{
  "dataset": "acted Russian speech (Dusha)",
  "noise_aug": 0.01,
  "hop_length": 160,
  "mlp_ratio": 3,
  "layers": 10,
  "init": "trunc_normal_002",
  "residual_init": "none",
  "beta2": 0.99,
  "grad_clip": 5.0,
  "epochs": 49.6,
  "warmup_steps": 1010
}
Rows from block 4 of a small sound classifier, named by matrix and row number. Rows with one number belong to one neuron. Each number is 128 + 32 x the weight over its row's rms, rounded and kept within 0 to 255. All counts start at 0. Numbers have three digits each.
After each neuron's rows are labels from the 100 clips, of 14976, where the neuron reaches its highest value: "strongest on" is what is common among them; "loudest band" is the band of the loudest frequency at the time of the peak. Only what is clearly more common there than usual is listed. The data: acted Russian speech (Dusha). In brackets: how many of the 100.
# fc1: MLP up (model.blocks.4.mlp.fc1.weight, 768x256), inputs 0-127
# fc2: MLP down (model.blocks.4.mlp.fc2.weight, 256x768, transposed), outputs 0-127

fc1.423:152085107091121191129139103088142131103148108197074149147192121143099156136120136141193113108142187128141121100122099134110135116117055124140183123128133110110134100126124091114193141094145115041171158156100162133082117109144122165175171169110144076143070074120104169140089083128169111135107179165188146142114115166079094112137204188149054154166119135174182154090123051122130196128163
fc2.423:082192169131130110076110128176146096129170109130092097170133102095094171087140105133157114083164085160121133124127112152129067120089134151199160166141122156133105125102129083140114110177107097146142129133055123108113096131189103063139129122121121145143146154108156191085147152134150125124097063100141147069113099099092138147175078157059122115083067135113117079097128157102124135100118
strongest on: emotion: positive (44)
loudest band: 250 to 500 Hz (52)

fc1.343:110147182133087202130095131129096140106130152095137155156160142062128159129201178104163139136128166130134147140139092112172171120034152146118126102107155144107104145110150116139040109149165140151095089127169123133066117183115154090151081131145156178115144112107133111152202083119154148082103092096177102054130132161075145118150164105127151156121134143131129087112185155147096147133134
fc2.343:156092115162140149113102100100083160134129158133112088152080113131137135184109169111154096101109116168133087105124120077181109124155139108108101137131114103068126137157129176150127131132192148109165166153065161096119089128154072060107092157107108123094092115136073086114136159093136191106150158200161126162192176052151124052101145117130145154134151141115165126065152155114117036118084
strongest on: emotion: angry (88)
loudest band: 250 to 500 Hz (42)

fc1.119:076142126129084103120174069119097098187143105154127225115138194175145133120151146108135119225113144159155119137103128102156169135126144089150139114092171102145146107134166114123135141074144102143152121169093145105115117096144108157158174125116146109121092089204202135063093121124133128154061153090141101063146135095148115120144087062104116142144091140130107117098149133103085158164136
fc2.119:089077212135130122092115174126108127079095164091144145114164135107133129143117122157137191145095135124119101096089055148205132093127141153163149075086150165130135105108139142154142103130136177089134171153188117162157185126077193202144116113108170174137130159138094100120136089087140176114143132146139143117230193143131166160165160106104152108110145102196153093095098172184109139126107
strongest on: emotion: angry (63)
loudest band: 250 to 500 Hz (52)

fc1.504:173110170123163150091168175121132129127150168144099125099159144136176121132131151143123131154110104115168142147091087136132162142126106143107098150100128112152095103056187113157091166123121125105049058126112129134177133052111196131167082173128015120161119125087163127118120174128093211148149094154145076135107086168185116117121095165101090107120190129137127127049139073135084166102134
fc2.504:164157174140114095051218121133167133111161100168168121115106100151093115127134125127121113104112071117120136113119141169164190081159125163129153184114200161128131094183139164149138106140149174142143084114121134131098079171152130147137168129167132118024134136131096163091126123173113131187159098150154098080114165114026149137076084070129186076075206144138160152129158156215133132139087
strongest on: emotion: angry (62)
loudest band: 500 to 1000 Hz (34)

fc1.91:151130112132137129156053162055062103108075124093067137168139107165114145118103058124170121106090167131130164096148173066123162135082159130145098130151133145112160130087185161110157151102151140200143124156090105155048184066121133115152101143104104145149203088145151161193103125135139136085098092102125090120137150165051091144145100099153182149134104110097122134119142130176121107132142
fc2.91:161091136143117135169117118106139146102132201113114096094147092142133185119117179107145125134094141085118103159164155151128074097176106179151106180156127057101084150113144083134142119186109113205172203086137119080106152130068164083124169155157172172089094105086135093157126130126075168104143152098110114146187160107171117142199094096127094094128145165115154134121182140121137131139112
strongest on: emotion: angry (42)
loudest band: 250 to 500 Hz (42)

fc1.358:172146159140160161099135126076117097185123148062144163106120176143172132060131175165044174127148114061126174114153161110101170108189182112153181180150076200207152115113135088130130105096157132095134122093122126123168134152125118125062188137127101152104141134161151121062080139067086139130168142097155123150060104142144150075107110086164095129130144118113104111197149154122099148126118
fc2.358:136168144129162127093149102168071157124099127112136090109146181092094158110134161121077136159116131134149094102105130115131100105163152168125102156115101142117138118106153080133192113144133131153099112106117134176158061077151081095177112098186078135172090148106112158144104077056114115118125077110113134135171129176140101175158128133147137145094139122148107143134153118166112156178124
strongest on: emotion: sad (67)
loudest band: 250 to 500 Hz (47)

fc1.385:138081120131120122060152157109160112130082142110113101124144106134163158122145131134120087139134194164119173108106138194127120165114044159101153120070134113150142073175099159122168107144164131163155170104147101089160124113126140124145178141175143167168128169180073089081114108142101108201153048088131129080142122160163141137084173143077118176118180141157143158067136157135119167191140
fc2.385:152101129190087130178024112141048121128072146107169143165130071129085107153116153173084056152139118142146154190141060045155101150134165130173126095081140096108168170125056079154136179115100150129153078093092131105145113085109123156133122109119127076096114147144127120107114122139088139167137135073145117144148070101134099160093121135043134104181113184085160107117147143121116098080136
strongest on: emotion: sad (67)
loudest band: 250 to 500 Hz (59)

fc1.662:108127126118078104100117148130139155160129135119152132118120090124158118197120073117165145077110098068075099116149103136082166095130147099106109126108211086126112124147128157093165141163093117127148142093171142102088116154158059094111119171133117154144137138056139142103149106121158175107141115156112129177080094172207095101127118056100084099161143133126139113143100094152127138169183
fc2.662:170134132125164189135166112158091165128169125075161134122155092107103173126087122130177000142118132136138162142107083139138148129082111156161139096122131125123085086169140107102154141118124155159122154164124097165096117122109155143081123103194125157097105155100099162124075123120185157128139159120128128179157070101117128135164136107118111131134109095145133150141135124176185154143107
strongest on: emotion: angry (74)
loudest band: 250 to 500 Hz (42)

fc1.217:126148046118152050090170121149126091062152131122153160123160102143210106142137109136103179144120113126165106131119100167090162151152099137112151105138148145116134124090124115121104099137108117163111127116099103141116036117146110175124161112182091104169110103135102177130020111074145119139113143127158108096100115144103123142138163203144133150118167081102131115108152061159169092047105
fc2.217:116140103180084113174111129110184173125224109162111136149128133100108119137109183193139131203099121103061117124194157107189063144083154113144110175184133127169111142180135117108110110118087117077130178169141104120115125178168084084089147147137151181075134181167145107136069117083168154155066183142171095170153178128111096149172128133106108134129113128124110153136155180105124114111159
strongest on: emotion: angry (47)
loudest band: 500 to 1000 Hz (41)

fc1.728:126137124165181102145142120124113130077149126184118189129169097111213081109131180209160133159124159125126046074093084160102128128133133131142142115147183129096142100093131133103171134147078138127099174152106129093060123133129143147123087092160101129151203100151149177130128122186147174183140134108168119065161123113109156136172185131131121119130085096151065123096085131182111083064096
fc2.728:149099131141110133120111169007114096133118188110140162179164108131135141084149068158076126165087164121157131156159103076118067135091115156095155095098150184184147106104083168116137136118126145120169129091082049129138133119156090115150130116145161162184144146121136133092160164094140149120142118122138127142102128095077127062126097142188212122124184135092099095093165135129095087065127
strongest on: emotion: angry (44)
loudest band: 4000 to 8000 Hz (32)

fc1.181:110154145141103164118129167171157149144091099137148206144106159100109097152161130162118195161102116149060182078098125092090157137138084094130146129078067099145080077132127136124161172106069145157124126138167141104164136139154086163182109172167122097114176162178163147077165127091163179161139146165121116131126159097101114098134118169118101128140138208121127164071090134179165127127099
fc2.181:160106139108133150139175134149114101118142105189149144100162117114103129130151135172125069211098094085094116136157123159122074104066149166109122130119135117136140120124116047119123146110152111153152146103089169173139074022139181097185135107135067236121151198111070136148118137143082109133155146082113060167135089201150152166114122123108140077118134098142144154135190105123089136166143
strongest on: emotion: angry (58)
loudest band: 250 to 500 Hz (55)

fc1.106:118101158119168148117198152133139152129144202212128078166161098129151137135131135174061069174115099131118068129137137102139103139112167124122168130201142107089110130119134093103159105076133129125168154170085146194130126139149106126094129088153124159174088138149145047116171070167142170192075162097152096133144083124128125130129092172087127163126152141151106140165121161105107146142113
fc2.106:096133087074135109162147149123133133143126144189165121093073116159132121133094069101178188146159172145119178108136098130126112147126145162124145164082125184118095114127115147095116153144201089156122144149125102115128037139103072139162146190134194127142083156140056122138075113133128140102135174101120065128145133111199095142170153139071095085133104119093089071119104144146120081147137
strongest on: emotion: positive (68)
loudest band: 250 to 500 Hz (64); 500 to 1000 Hz (27)

fc1.495:111058162181150114129120117182136175119146092097135131122173122102086157129144159146093156143088169151081060139128134068111155044139112134148147133050139055087102102158212132187096136115138136116193169168174138112172089157084120135161118145058140082129131160149143161086110128129100145137145091125172125175132127121148118159097075169158153146095083136144139144131092099185135159155113
fc2.495:163132093160091108076096108140097129144147149135133094136144063085169138135069123166083118173104084108141133097126129154108173119093132100105144198108098107150159177102102161148069130144070090123212111107098103142093123135127138074070103133145136102170101162187036131112082230151137098092152129175148110130134107175136136123171116121163171087140099138107106158114121142178098141120168
strongest on: emotion: angry (60)
loudest band: 500 to 1000 Hz (27)

fc1.402:133162106160075185119153083130173110148107046143071089081116096135075156113133122115189095156161107080120119111095170153068111111087131123168101143096126131146130117135127124120125097094057152130166149140122104100076167121136090141182129166070132155129105145153121082111185126103093172113178137069144119106105109117173122103088121194125126165151185093120139093088147141128119148130100
fc2.402:111116122107102136143081113132076151082097190133151120172089108166145097067101099122132133146153105180131138155088105151094203102110140126088106128126111173111148091155134121144131067156155069085126157115202097111157141140083120104095171103099111106148118122105101128048170125133085118116180106172124095131101120147177159095188197158178150123116144160103123152099128048106132102093172
strongest on: emotion: sad (74)
loudest band: 250 to 500 Hz (53)

fc1.37:139156149175096101138161192092122124132152142104139059072099155156143107095134142122108130160176132128183096132134171101096153152113096162140146150112176084135081115166109177153067166080131141178079126143145123186107142092119136115092112114107150110108117075138135098125083125150175079162082074103147105196179139143073142103109113119139100092087143096171148092116129100167109180054159
fc2.37:166141089165150113123137195108130118121186185118179086109125160136151124177118092139159125157107097102087049121188139139100208098098176132117137143117140213122139179212166093137141151165135158142128164181183123101125091115153131129109150073131117167152060145091160102168115139162111096161122149133106122095143150092121131124110137155152103232175111133126157147175177122129133105117076
strongest on: emotion: angry (74)
loudest band: 500 to 1000 Hz (47)

fc1.399:121113136133080115093137124080123163132123133127159075096146192117153140159125121147109126142144074138117117200105109124146139166064135138146058149156116116117137082176131176139124138114076154107134145165122157119159112132133136132109095181183159112152067100068131176084116137168166172178090132100119134064172110099089108151162112116193176166104105145115133116107121111200126133147168
fc2.399:175125127155119119114116200187077103143163115138143149133129099170096166117113188139135177176185148119132101113135138130143122081154127099107118147146137183130159081191175183162119162177073054104159081131203123120143091086114125152160170085124120087080147161162173109117177189153122083112136169138157091133105131090121164173131145160132122123109107092103084146125095169177114123149162
strongest on: emotion: angry (66)
loudest band: 500 to 1000 Hz (38)

fc1.553:157140104128116161140140094120119136124060100176119157171117114136143039103165088136112129141106100063140091131128114153099134179152140138090086146172095140153092121121127135105055112085139147104096095109123126081125085179146159123185181171120097100130086090186111192110124104146127132175112117098140062101200122132120149077101169136168119125176081148150163160109135097141168080163163
fc2.553:113144078103128175157158113170120137083106123155122157096126139159019132166131087124178118125110113053141093133157078039116130098082095104076064159103199166148147152121133210143128158143117121075129115111162163050125192100181152114119133102089121074101075138127163153105170137095064127134134120128151149067158165127151096077134104139119071140142146089109128155104118096126149144129135
strongest on: emotion: angry (72)
loudest band: 4000 to 8000 Hz (35)

fc1.573:088234102133123140074144159135145116066194197122119124102102174165080132083094187117076124138106149099090129127167160106132156106061150150163148129130141119158159085139127108135112168169089147110063127041106090099158129117125151115082134129104122181182196167117175121162195151141097166155147123131117200157140175149109114123104113179170111099104087127069098095156147149175180127126106
fc2.573:104105122138139148163107184171134111136140096175132143135120110154174111145159026115122124176145101159059136170106138169085147204179143153125085121114079149125194117118092114104131147104077104147137202142130113137132077080092111121148129096081128147140137102137148142119102091134134084071130132115130088097086081104153166094076147170155077117112069062130159155103101133145111162116167
strongest on: emotion: sad (65)
loudest band: 250 to 500 Hz (48)

fc1.480:098120075102080101151153124147141155096119086105097089177106168168062102127218153158085157094132093089197151095180173133070119118110175129126148154112114141118074119092109130098106122092156156132151060145176131119127104149141145116146149120123099162109049077082087124152107190112110194130168119118146115112077187115075132127101161137174111156151138167091127132087136152089130108104099
fc2.480:149120094132116106184147151140110129185110115140129166117201138128141113131117106139142145125208137083110142164138059127166117110189129096119115162144101117099114114144132163167146163176094132117177161112170141147113139094111162121166129185123184161100131151111102102112125176054060089072074107086138169077142144204156129130163081136133111076150092121117091150155146137234236035160145
strongest on: emotion: angry (47)
loudest band: 250 to 500 Hz (44)