Weights of a small sound classifier.
Model: 4.18M parameters, arch convnext, norm layernorm, width 256.
Training: soap at rate 0.0015, 20200 steps, batches of 64, held-out accuracy 73%.
Data: trained on acted Russian speech (Dusha), 49.6 epochs.
Rows from block 7 of a small sound classifier, named by matrix and row number. Rows with one number belong to one neuron. Each number is 128 + 24 x the weight over its row's rms, rounded and kept within 0 to 255. All counts start at 0. Numbers have three digits each.
Before each neuron's rows are labels from the 100 clips, of 14976, where the neuron reaches its highest value: "top examples" is what is common among them. Only what is clearly more common there than usual is listed. The data: acted Russian speech (Dusha).
# fc1: MLP up (model.blocks.7.mlp.fc1.weight, 768x256), inputs 64-127
# fc2: MLP down (model.blocks.7.mlp.fc2.weight, 256x768, transposed), outputs 64-127

top examples: emotion: positive
fc1.247:128131124104089081127153117127131125109140092149113132118115130090127078152101143093153097145132159146122121111148137124104117160081155098149162144119134168106101120137146143130112142140100152
fc2.247:116190102097121083115147133153134144117128085124141120088188147121118156121093116137136134160117135102130120118159144169103153192077122181109108106127134152127117124146116122114073102112134130

top examples: emotion: neutral
fc1.554:134130146138135104127116091085083105139145081125146117140088121118138094077124140155127113119121107142112090140073121127181109101106136093141131119129124132181120111135105154162161173112132138
fc2.554:085116181129088119134120105129161118117130220161095143127110156147124138129130134112118082115122134134136111094150162104138126145126073150127142193109133111135094195126148116134078167090149193

top examples: emotion: neutral
fc1.306:116173137140119150138139109091117134145118113106103133130131135131141162152141120127139112153143143127125092099164164108133122141178137116125140145125176114137116083086115122167131142124110135
fc2.306:173142148121113060098160107136161127145138137117119140148105134154117153125127142127150120109150135144112117101142126136145117114146174115121123132123127098149124134130145119105154142148164165

top examples: emotion: neutral
fc1.174:126115115116092087128135134136102118117120118137116117119091113148102118112188154124143173104127131145122123100089091120110133138134093155124107102098115102157132115105156130117157133156192177
fc2.174:154171092106149157142145113118108144154151134099181114126138099111078136112125175120120117124141127129146115134102127137141141069143127099142097105064122111177110200138099103108093109094134148

top examples: emotion: neutral
fc1.86:128139142095101105181146161137078104126124089143155118159127102122152155185136139152141159130162194155162134107174115118127140103105112134153098126131152112119143161141145126155142105144109129
fc2.86:148129193100136151146136114178125123082110072183069153151137141154136149134115134149127151104083107118154163138128126112076135145075132133133141145095099119104141095154127118157156153130139116

top examples: emotion: angry
fc1.411:146150129130129115164148110122070146143106101138136166084125100156110119155122131137095108127091110116120136089093114119111151131161122120135123104113122152145146159154128120141101108157121142
fc2.411:129080122137126130125128118115135077125122105164133122136143114141118139128106118129144127113103127083144122118141115106125144156102129148132124113152149139131147103126140121085093101138132137

top examples: emotion: neutral
fc1.186:108145183120125178105084121111140106183136134110132138147127125128096166155161166144143159156119147162088169106137095124113189121180105139112138138084174097099151147151144141145151160120111120
fc2.186:124166140157116143141109131122144072110127089133136082128108156109137138128127084144127128122129133140148118133136119084095117128124109117143122104113108118119106064167159147128124090157103130

top examples: emotion: angry
fc1.746:132174126147148116145142166111149148100113135146195131119170143139129111079088155129178140085119132160136161108179100131079121139134140089114136120062129181137132122099122167116148117154100126
fc2.746:179141122139128187102138119114112162177170164141140114080143140150155132122131133129141126106132152098121172121157155145168166101140133173139104148148133156192135153133127141156179116170130105

top examples: emotion: neutral
fc1.635:124142093110110138099150104137121126143135134134165091142090094062099096108111093137151161135157127154119123108149149112111161115108128148132162123117139176157090051100122098095142167108138117
fc2.635:121141144132182166151112113136131111125174167114089149175098110129107128155132134131115150133150129090118104163094170133142131154171134143135134135158115137150076060158153112106126122171107069

top examples: emotion: positive
fc1.258:139169075134161135173141124109133138146102112154090113146125136110166134146093105130087118120155117127149152141148139126123176097146123107112116151130154164108116112130117137104148169138141104
fc2.258:153136135122162104101120069144178114074133124159138110156150138137065118143134138103107099127187170125097123168143114116153120129102137152139114134147125139139112142151116111116123100150147121

top examples: emotion: positive
fc1.721:113155185123133134129116127120142124163139092110117079139104136114144092122119143149108155066074149137145128098141142133120136153138151123134159150127129130132122152166136125154118110150142116
fc2.721:165120147108165084093151136122159081153141120144103113087125149130056108149085137137139113147181115102133095114092146089059108148135135078164155107091111096094131149141125143123119113102141110

top examples: emotion: positive
fc1.539:168140101160140114068118180167137132098155097101115093104120114107147165137124087189101098130148120106133137099113107136098121132141111116128148139168116114131142131172130190120116108137146098
fc2.539:116130141133132168185141137118113129130145075114167144140111093141160131089141083108145149122142177114135101135125142122122128164124122110162165125138140124126089137140122150136123101166116123

top examples: emotion: sad
fc1.480:134118107162127166132152149149161095146131123120138113143122141139124116113153146160117116200147121177128112114114159140097106155108152118115101132116150140150159126147116125114114141156133119
fc2.480:133109088155108102115113152126097141125100114140146135098098089102134130115119106152136118125113171085095130163151112182183131072129169153122133161134129098126107068127088130157129141149192137

top examples: emotion: angry
fc1.371:169154147071127108133155165115077132160153123148156121142129109110123141103149121146127116136118215132105123101172094144147092120123142115122133122109145086099120102123138100118120123129147120
fc2.371:099104075123126134128119158134129124153106198144139142148078158181111133137135140111087124121088120149129107120099103121170117109091141082135099142124140121150117113136140141141109120107088122

top examples: emotion: neutral
fc1.598:125112167138129095100097129088151118149152114093127158118155134098141096145122126109141165125101113114105128131116113126115131134119113159115142138141163169106117114138102165152090104116066099
fc2.598:128158121105176156149163138153133076129170145140135125155131133152153137116158105143148125107103141138103133178165130129126119134150133136107161166100152147110130144110115097103167089090163156

top examples: emotion: neutral
fc1.44:094115138125095121190134083136155117161149199115137164138096179102123153101145100134125142144162081144102095167114082113121135134124098117076117162122131123122185159154130153122117140163090175
fc2.44:147182090150114174116169148126166098102107115077157116141159166114154134152117164094103094134117128142134161120148152130154088103140143127158163114117107158158117152160132132139122138098112098

top examples: emotion: neutral
fc1.240:145136089116102111187082114176160121132129081152122144186162123169153145146117102112146089107147113157116142148100134116133119173137153139103099166142136115156136127128144126132145138144130169
fc2.240:114104158150109168155141137120121144143135146151112159121115120132179098135131109110142111115099117141140141161184116096170113144132160112164133118129170150103116106129142104117097133152153111

top examples: emotion: sad
fc1.204:153149099097160101090147161140080132130116140098116128084097111128133097131112114159138117113123125138121145169143121155132153123140109127116081165107161101180121127133094082103082123120135130
fc2.204:110144158129129115141130148151113118112134131132153143136130097130139072130171135134104183179109141142097084169091118176122141165161097182141107124114084154079139132103138113124147128133122115

top examples: emotion: sad
fc1.465:155116122170153112124134186120128121152128178160104129143159100149140130137121113142171132131147138131125101091137112135123135171134102123127117142159135136117094130087116146118138133086165147
fc2.465:125132114122130123157112137076133139137147168153121114118083141116152178133128145083171169137120113128098137191133136102141126093119131147132124144131141168107091120151132118126130154120174100

top examples: emotion: neutral
fc1.673:106157144156156084110140165147120118157145136154133107126093099080122068160134128142120159144112107143097089157140097117132104118135138170110148157096118103153131107105093131160102181125121135
fc2.673:120125124133095132176109158174134127138121141132116159116152114116123114107107121139158122145124137135107106118104151133113140114201087091124162174117100145074113107126157085118136146122098173

top examples: emotion: positive
fc1.593:146140136112136138144140174141137151118105120137120094153145166069136146131123146104129122116111101134092165140148125151149112089119164133162194144159094117096176126131128074162135129108096132
fc2.593:105116103091139173118102146070104114173107131142124147104119091166132113090133127136125121134176112131158132123090140142139108167103131150152111093121116135111119109137165139107126138115114149

top examples: emotion: positive
fc1.175:125106175162102142149119130145169074122106117170152140178153109095151102133138068101136133114114108097139151104108146130156135084149135167118123124166134120147091114141148161115111117145120110
fc2.175:104124157128164122094092102121145126172129069165121113109133137114137155138159171153110129119142113135154123154076182104095118131095129120137141128093117141146123108124140126115086091102108111

top examples: emotion: sad
fc1.260:150129109129158123133122119118144108142084183162135138162107149134123110131146135107096202135110129124117135120112137096135091109147150100163105139145101097072132120169087132105105136136100116
fc2.260:166149133096152116106114141112130135107201107166126134128170097141137164143150113122108111138124137164141133139151161097123132141111106134117120101140132139121098115105137135132112105125103109

top examples: emotion: angry
fc1.270:107100158109127156143134141092115126084105110166167121116092167135087135148162127101094143152152126118143128120149101144099174104117125135153097105140130135152096135160104194111138121114108131
fc2.270:116117142119136107122113121144131148139153145137107132108152115098153124158127100096161156128066113096143133150145106134181162125093104135129143141110122110107137160125132140109125114097092126

top examples: emotion: positive
fc1.398:120134164151148095132161116142118107096163185160126168114164129118128097124081101117137107101083117164137119102143111124079132112096161095131122115102156125163179127124117151145135134159164110
fc2.398:117094106084127131160131118098130096139129096096133109119091105175103176133158083146117131102091150109115198112107118104088133138127090181105137131156144144115138154124125140137106090140113135

top examples: emotion: neutral
fc1.364:122122126149115115109144107135155068143112141131120092121160116127161092121148151143132146141100128120117175147154073100152115121145145154075139105114167141135108149115146118138129156116140116
fc2.364:131136138078123148102126104103105169118067151144089097095152139114137096132123129118130126152113092128117109107112106150112098107134122128103129159130120129136098137132181157110141150074114131

top examples: emotion: positive
fc1.726:146126151143082158121110105124115109112129125175156190153109129114129117136120108102146135106133116130073131092133123128128114113132139116163140137132129129107158158138123147119113136118129106
fc2.726:111137153147111143115115169102152152135161151132094110098135152112142118106138068121107151138136108106108125124148074134112115107101119107187093165183165127133117132121149148102134119121153160

top examples: emotion: neutral
fc1.331:096167132105131166136177102151150103124113153120157128117148137121125109122119101117125140145097182175130122121137098105140161135124116170132138127084127142141118085129143155152108156112146166
fc2.331:137146179165144112123096112119100136091132165146082098141190112132114149120118112133135154115149112135136102111084107120126129121171173101146132133104136131118129136101145167147134098138163117

top examples: emotion: positive
fc1.353:141106163086176099150090150121082112130149150159116102133139106076143138130129144145116130143103103126076176127117161126113125118079130113083155141173102123115172134101123135121133129088151141
fc2.353:123155156112181152116104092070146121087095126132181137097165106129108169164134172130105129149160124138115118122143131144142170162147085081139125068141145124110130153111158128111142121117173099

top examples: emotion: neutral
fc1.246:076114169124109108137082137129165108115151087164098123126101083119133121141116126128124158117124157144135112092127152129163120112107080088113073151139143097107149148140133113154105130116095190
fc2.246:135142140163132081131075112133170112134150134123142180112110137117116111137123106123156162190080142128128153112094116150154155086126133119130104107132142113122120123109162111152074096098175114

top examples: emotion: neutral
fc1.543:163123139138149139168128137121165138150087134104158117157138104094082119108132120088091053076141111149130100116131109128092117129112102129060149126201144090120153063167151135064126134107092142
fc2.543:138087164116137145120123090130166128141107147132139149156165153123118115091107125129112126122145131131134152064058146121137131154111088104073084138107141160122155141122195113111122138093106154