{"model": "sound classifier", "dataset": "acted Russian speech (Dusha)", "train_examples": 26041, "noise_aug": 0.01, "n_mels": 40, "hop_length": 160, "input": "log_mel", "spec_augment": true, "win_length": 400, "targets": ["emotion"], "num_classes": 4, "arch": "convnext", "norm": "layernorm", "activation": "silu", "mlp_ratio": 3, "dropout": 0.05, "inner_norm": false, "drop_path": 0.15, "subsampling": 4, "layers": 10, "width": 256, "kernel_size": 3, "loss": "cross_entropy", "init": "trunc_normal_002", "residual_init": "none", "optimizer": "soap", "beta2": 0.99, "lr": 0.0015, "beta1": 0.95, "shampoo_beta": 0.95, "eps": 1e-08, "precondition_frequency": 10, "max_precond_dim": 1536, "one_sided": false, "adamw_lr_other_params": 0.0027, "grad_clip": 5.0, "gradient_noise": 0.3, "steps": 20200, "batch_size": 64, "epochs": 49.6, "lr_schedule": "step", "warmup_steps": 1010, "weight_decay": 0.1, "adamw_weight_decay_other_params": 0}
Rows from block 6 of a small sound classifier, named by matrix and row number. Rows with one number belong to one neuron. Each number is 128 + 24 x the weight over its row's rms, rounded and kept within 0 to 255. All counts start at 0. Numbers have three digits each. After the name is the row's rms in percent of the matrix's.
After each neuron's rows are labels from the 100 clips, of 14976, where the neuron reaches its highest value: "strongest on" is what is common among them. Only what is clearly more common there than usual is listed. The data: acted Russian speech (Dusha).
# fc1: MLP up (model.blocks.6.mlp.fc1.weight, 768x256), inputs 128-191
# fc2: MLP down (model.blocks.6.mlp.fc2.weight, 256x768, transposed), outputs 128-191

fc1.25 106:135143132130104172105121129087176179133132132141081118122128150160146131151129110136128129145112114162138174126155114131147140126104111109103151149133095144146132107132138160131114123123128132
fc2.25 104:104124115159150117113143112082113118135116128168113167135111109134112093205143176140125152089162072132111121088090119104116147168120140153116109146112099150147112120168122110135138095106115112
strongest on: emotion: angry

fc1.756 093:104131118106139140141108205099125118107133126127157117118136136138139155124139155105129108065158125157101118073104092136060090175130138114138110192148156154127144095122167126147140097154163127
fc2.756 111:150119102158122140119123116151155116135121154150136121100124112107103122122134180108140121089126117138099138105127162140160193149123145146137147122127149144165159146116120113135057149138153108
strongest on: emotion: angry

fc1.264 102:139137142167146156160187128158164160094147120086137147133116080149115146141117128119120144141112176096155158118153121153092101139116120158134164103137112100170117155089150152121112143117137166
fc2.264 104:106141096104169145118133104087103151130100174134159107133173105129142142124114110156116124143143128136067129134096116148143118130120104122171171113118116164154141119105135127100131127108153156
strongest on: emotion: sad

fc1.569 105:151137125109185114125146115139112134119173113086119157140141159113118089125130145123110122165156111110150115166119125118168132139145138112143112106132087124109125115103145147108101109116129179
fc2.569 101:143114172100157134124086109177154108155130133122143116090149126130105142167131116147148105121097161125122143125148117138143158140083132097103119142124128085078102190108129168100123150121113154
strongest on: emotion: angry

fc1.335 106:158170153101136114161131119093133174123116141156150105151134115129124172138100120154121136184091125107104159108125164131155144122131141171118127137134140109158139141184128112132168147221131103
fc2.335 101:132155121128113102142135188121181114141100122121121154105086117176148151148144100122141100151135140203124142116117110086136116132161124141136130135135125116125107125112181132143128124069106122
strongest on: emotion: angry

fc1.604 098:119091123145091119127162119123139133089114107141105107129087201137103140119145081124162113094147109167117124130134099122090102117135189125100112138115110139127134129173131113156102148103080161
fc2.604 099:154129142095101151101102149198147126145148114140129107118095095150156149170113138114122083099111133165136142122108173141143148119111130110104103137137107106143133126136161138110140094131138124
strongest on: emotion: angry

fc1.17 097:125132157106127106126136125174148139132153118148086118118141164132105090167161129132151144104127094102132122149098139061134126111120074127148112102130167142155121131138124144165134137138132137
fc2.17 091:154113098086166144109112107128119149105183157113096093104116082146135090129114142119133102131187155168134106124161112124117103091132108167117145144140123127114111118128143106104141120104104108
strongest on: emotion: sad

fc1.354 104:108164153130151122115147141152124131113122107098152123115130122143120093113142132117156059091090163133132147142116138127178143133137135157151137156115094152122137130184103091122149112139107207
fc2.354 102:153134138137130101129078121154156161112078124129134120148152102115164129124140140130133096134125148122136110131154167097153117153162158161117154143146179170180093130133140085136122096103129089
strongest on: emotion: neutral

fc1.180 097:128132117133122148110170147138135158148149079114121095149183159119092160096081137101161155148138157120163138106168079153137114147125142071126136133159118132092159127153115163125143144137101143
fc2.180 095:082109111128105148161124128125108122121130154121099143099096095120131163119128097131171105095111128148139159130122108118139161113158183137134136185141148111162103129102096136168137142129128135
strongest on: emotion: angry

fc1.760 103:130099136127145139113132056151146105116091139128107175151108177151135104082108112147134185121149114115106149157140127153130126132163171148109145116112097139153145119138123123146138137121113188
fc2.760 101:143136133113121109137131140112169099114119145090133107143145087097129104153099112106096107163087142114150097125156144142152121114159107112161155105155143120134135141119155104153115092167129150
strongest on: emotion: positive

fc1.7 089:132122123114145111079150102153092146120142147080122128110123108208092132149101126111128129158141102140095127111153146108157156156139137111148107115076102112139121147203120142141106092159139100
fc2.7 103:121123128151147061120094115134138126113135138122171090150138140155105158118165150132130128155137103154142090104125109087135110098164134141133094162134149158142128139169186126165120177111109131
strongest on: emotion: angry

fc1.385 099:140120152120095116107103160109092159128134128124143102162101165114127121137086116128146128122111151124133112110119116148112144206188114108102118105102158157138120145126115116126084153167106117
fc2.385 105:145131124127132149128116119142145080137139139141130139147189125117136142112124114102151161125130154111113077148200081099128144108081083096101159123136097131170105118139091119114111155095116082
strongest on: emotion: sad

fc1.53 101:112110114126117093158124118120115093167127153102086143158087118147115112079152153180116163145170126163160108157111160154146121141162129151148109075165103111121158117140141132123130144142085146
fc2.53 093:176127142087132138140117124140142157130134112167107112104138112113161149154194173158139157132142126184137132105139130127121147128104097078111153143150103152121118174144124145196117146128128134
strongest on: emotion: positive

fc1.140 101:122107125091128139111123154156163114132132164111130104174179120135129124130145149119105105101152105060125147095161130121185112136119132106170104119116099154136154144135107124104072144181099149
fc2.140 100:115133145126103121109136130123168103078137108120092150072168194134125168143145135055134164112151115142142115121150159145103120110115146156132105119166156124122124155144070135109141106110129113
strongest on: emotion: sad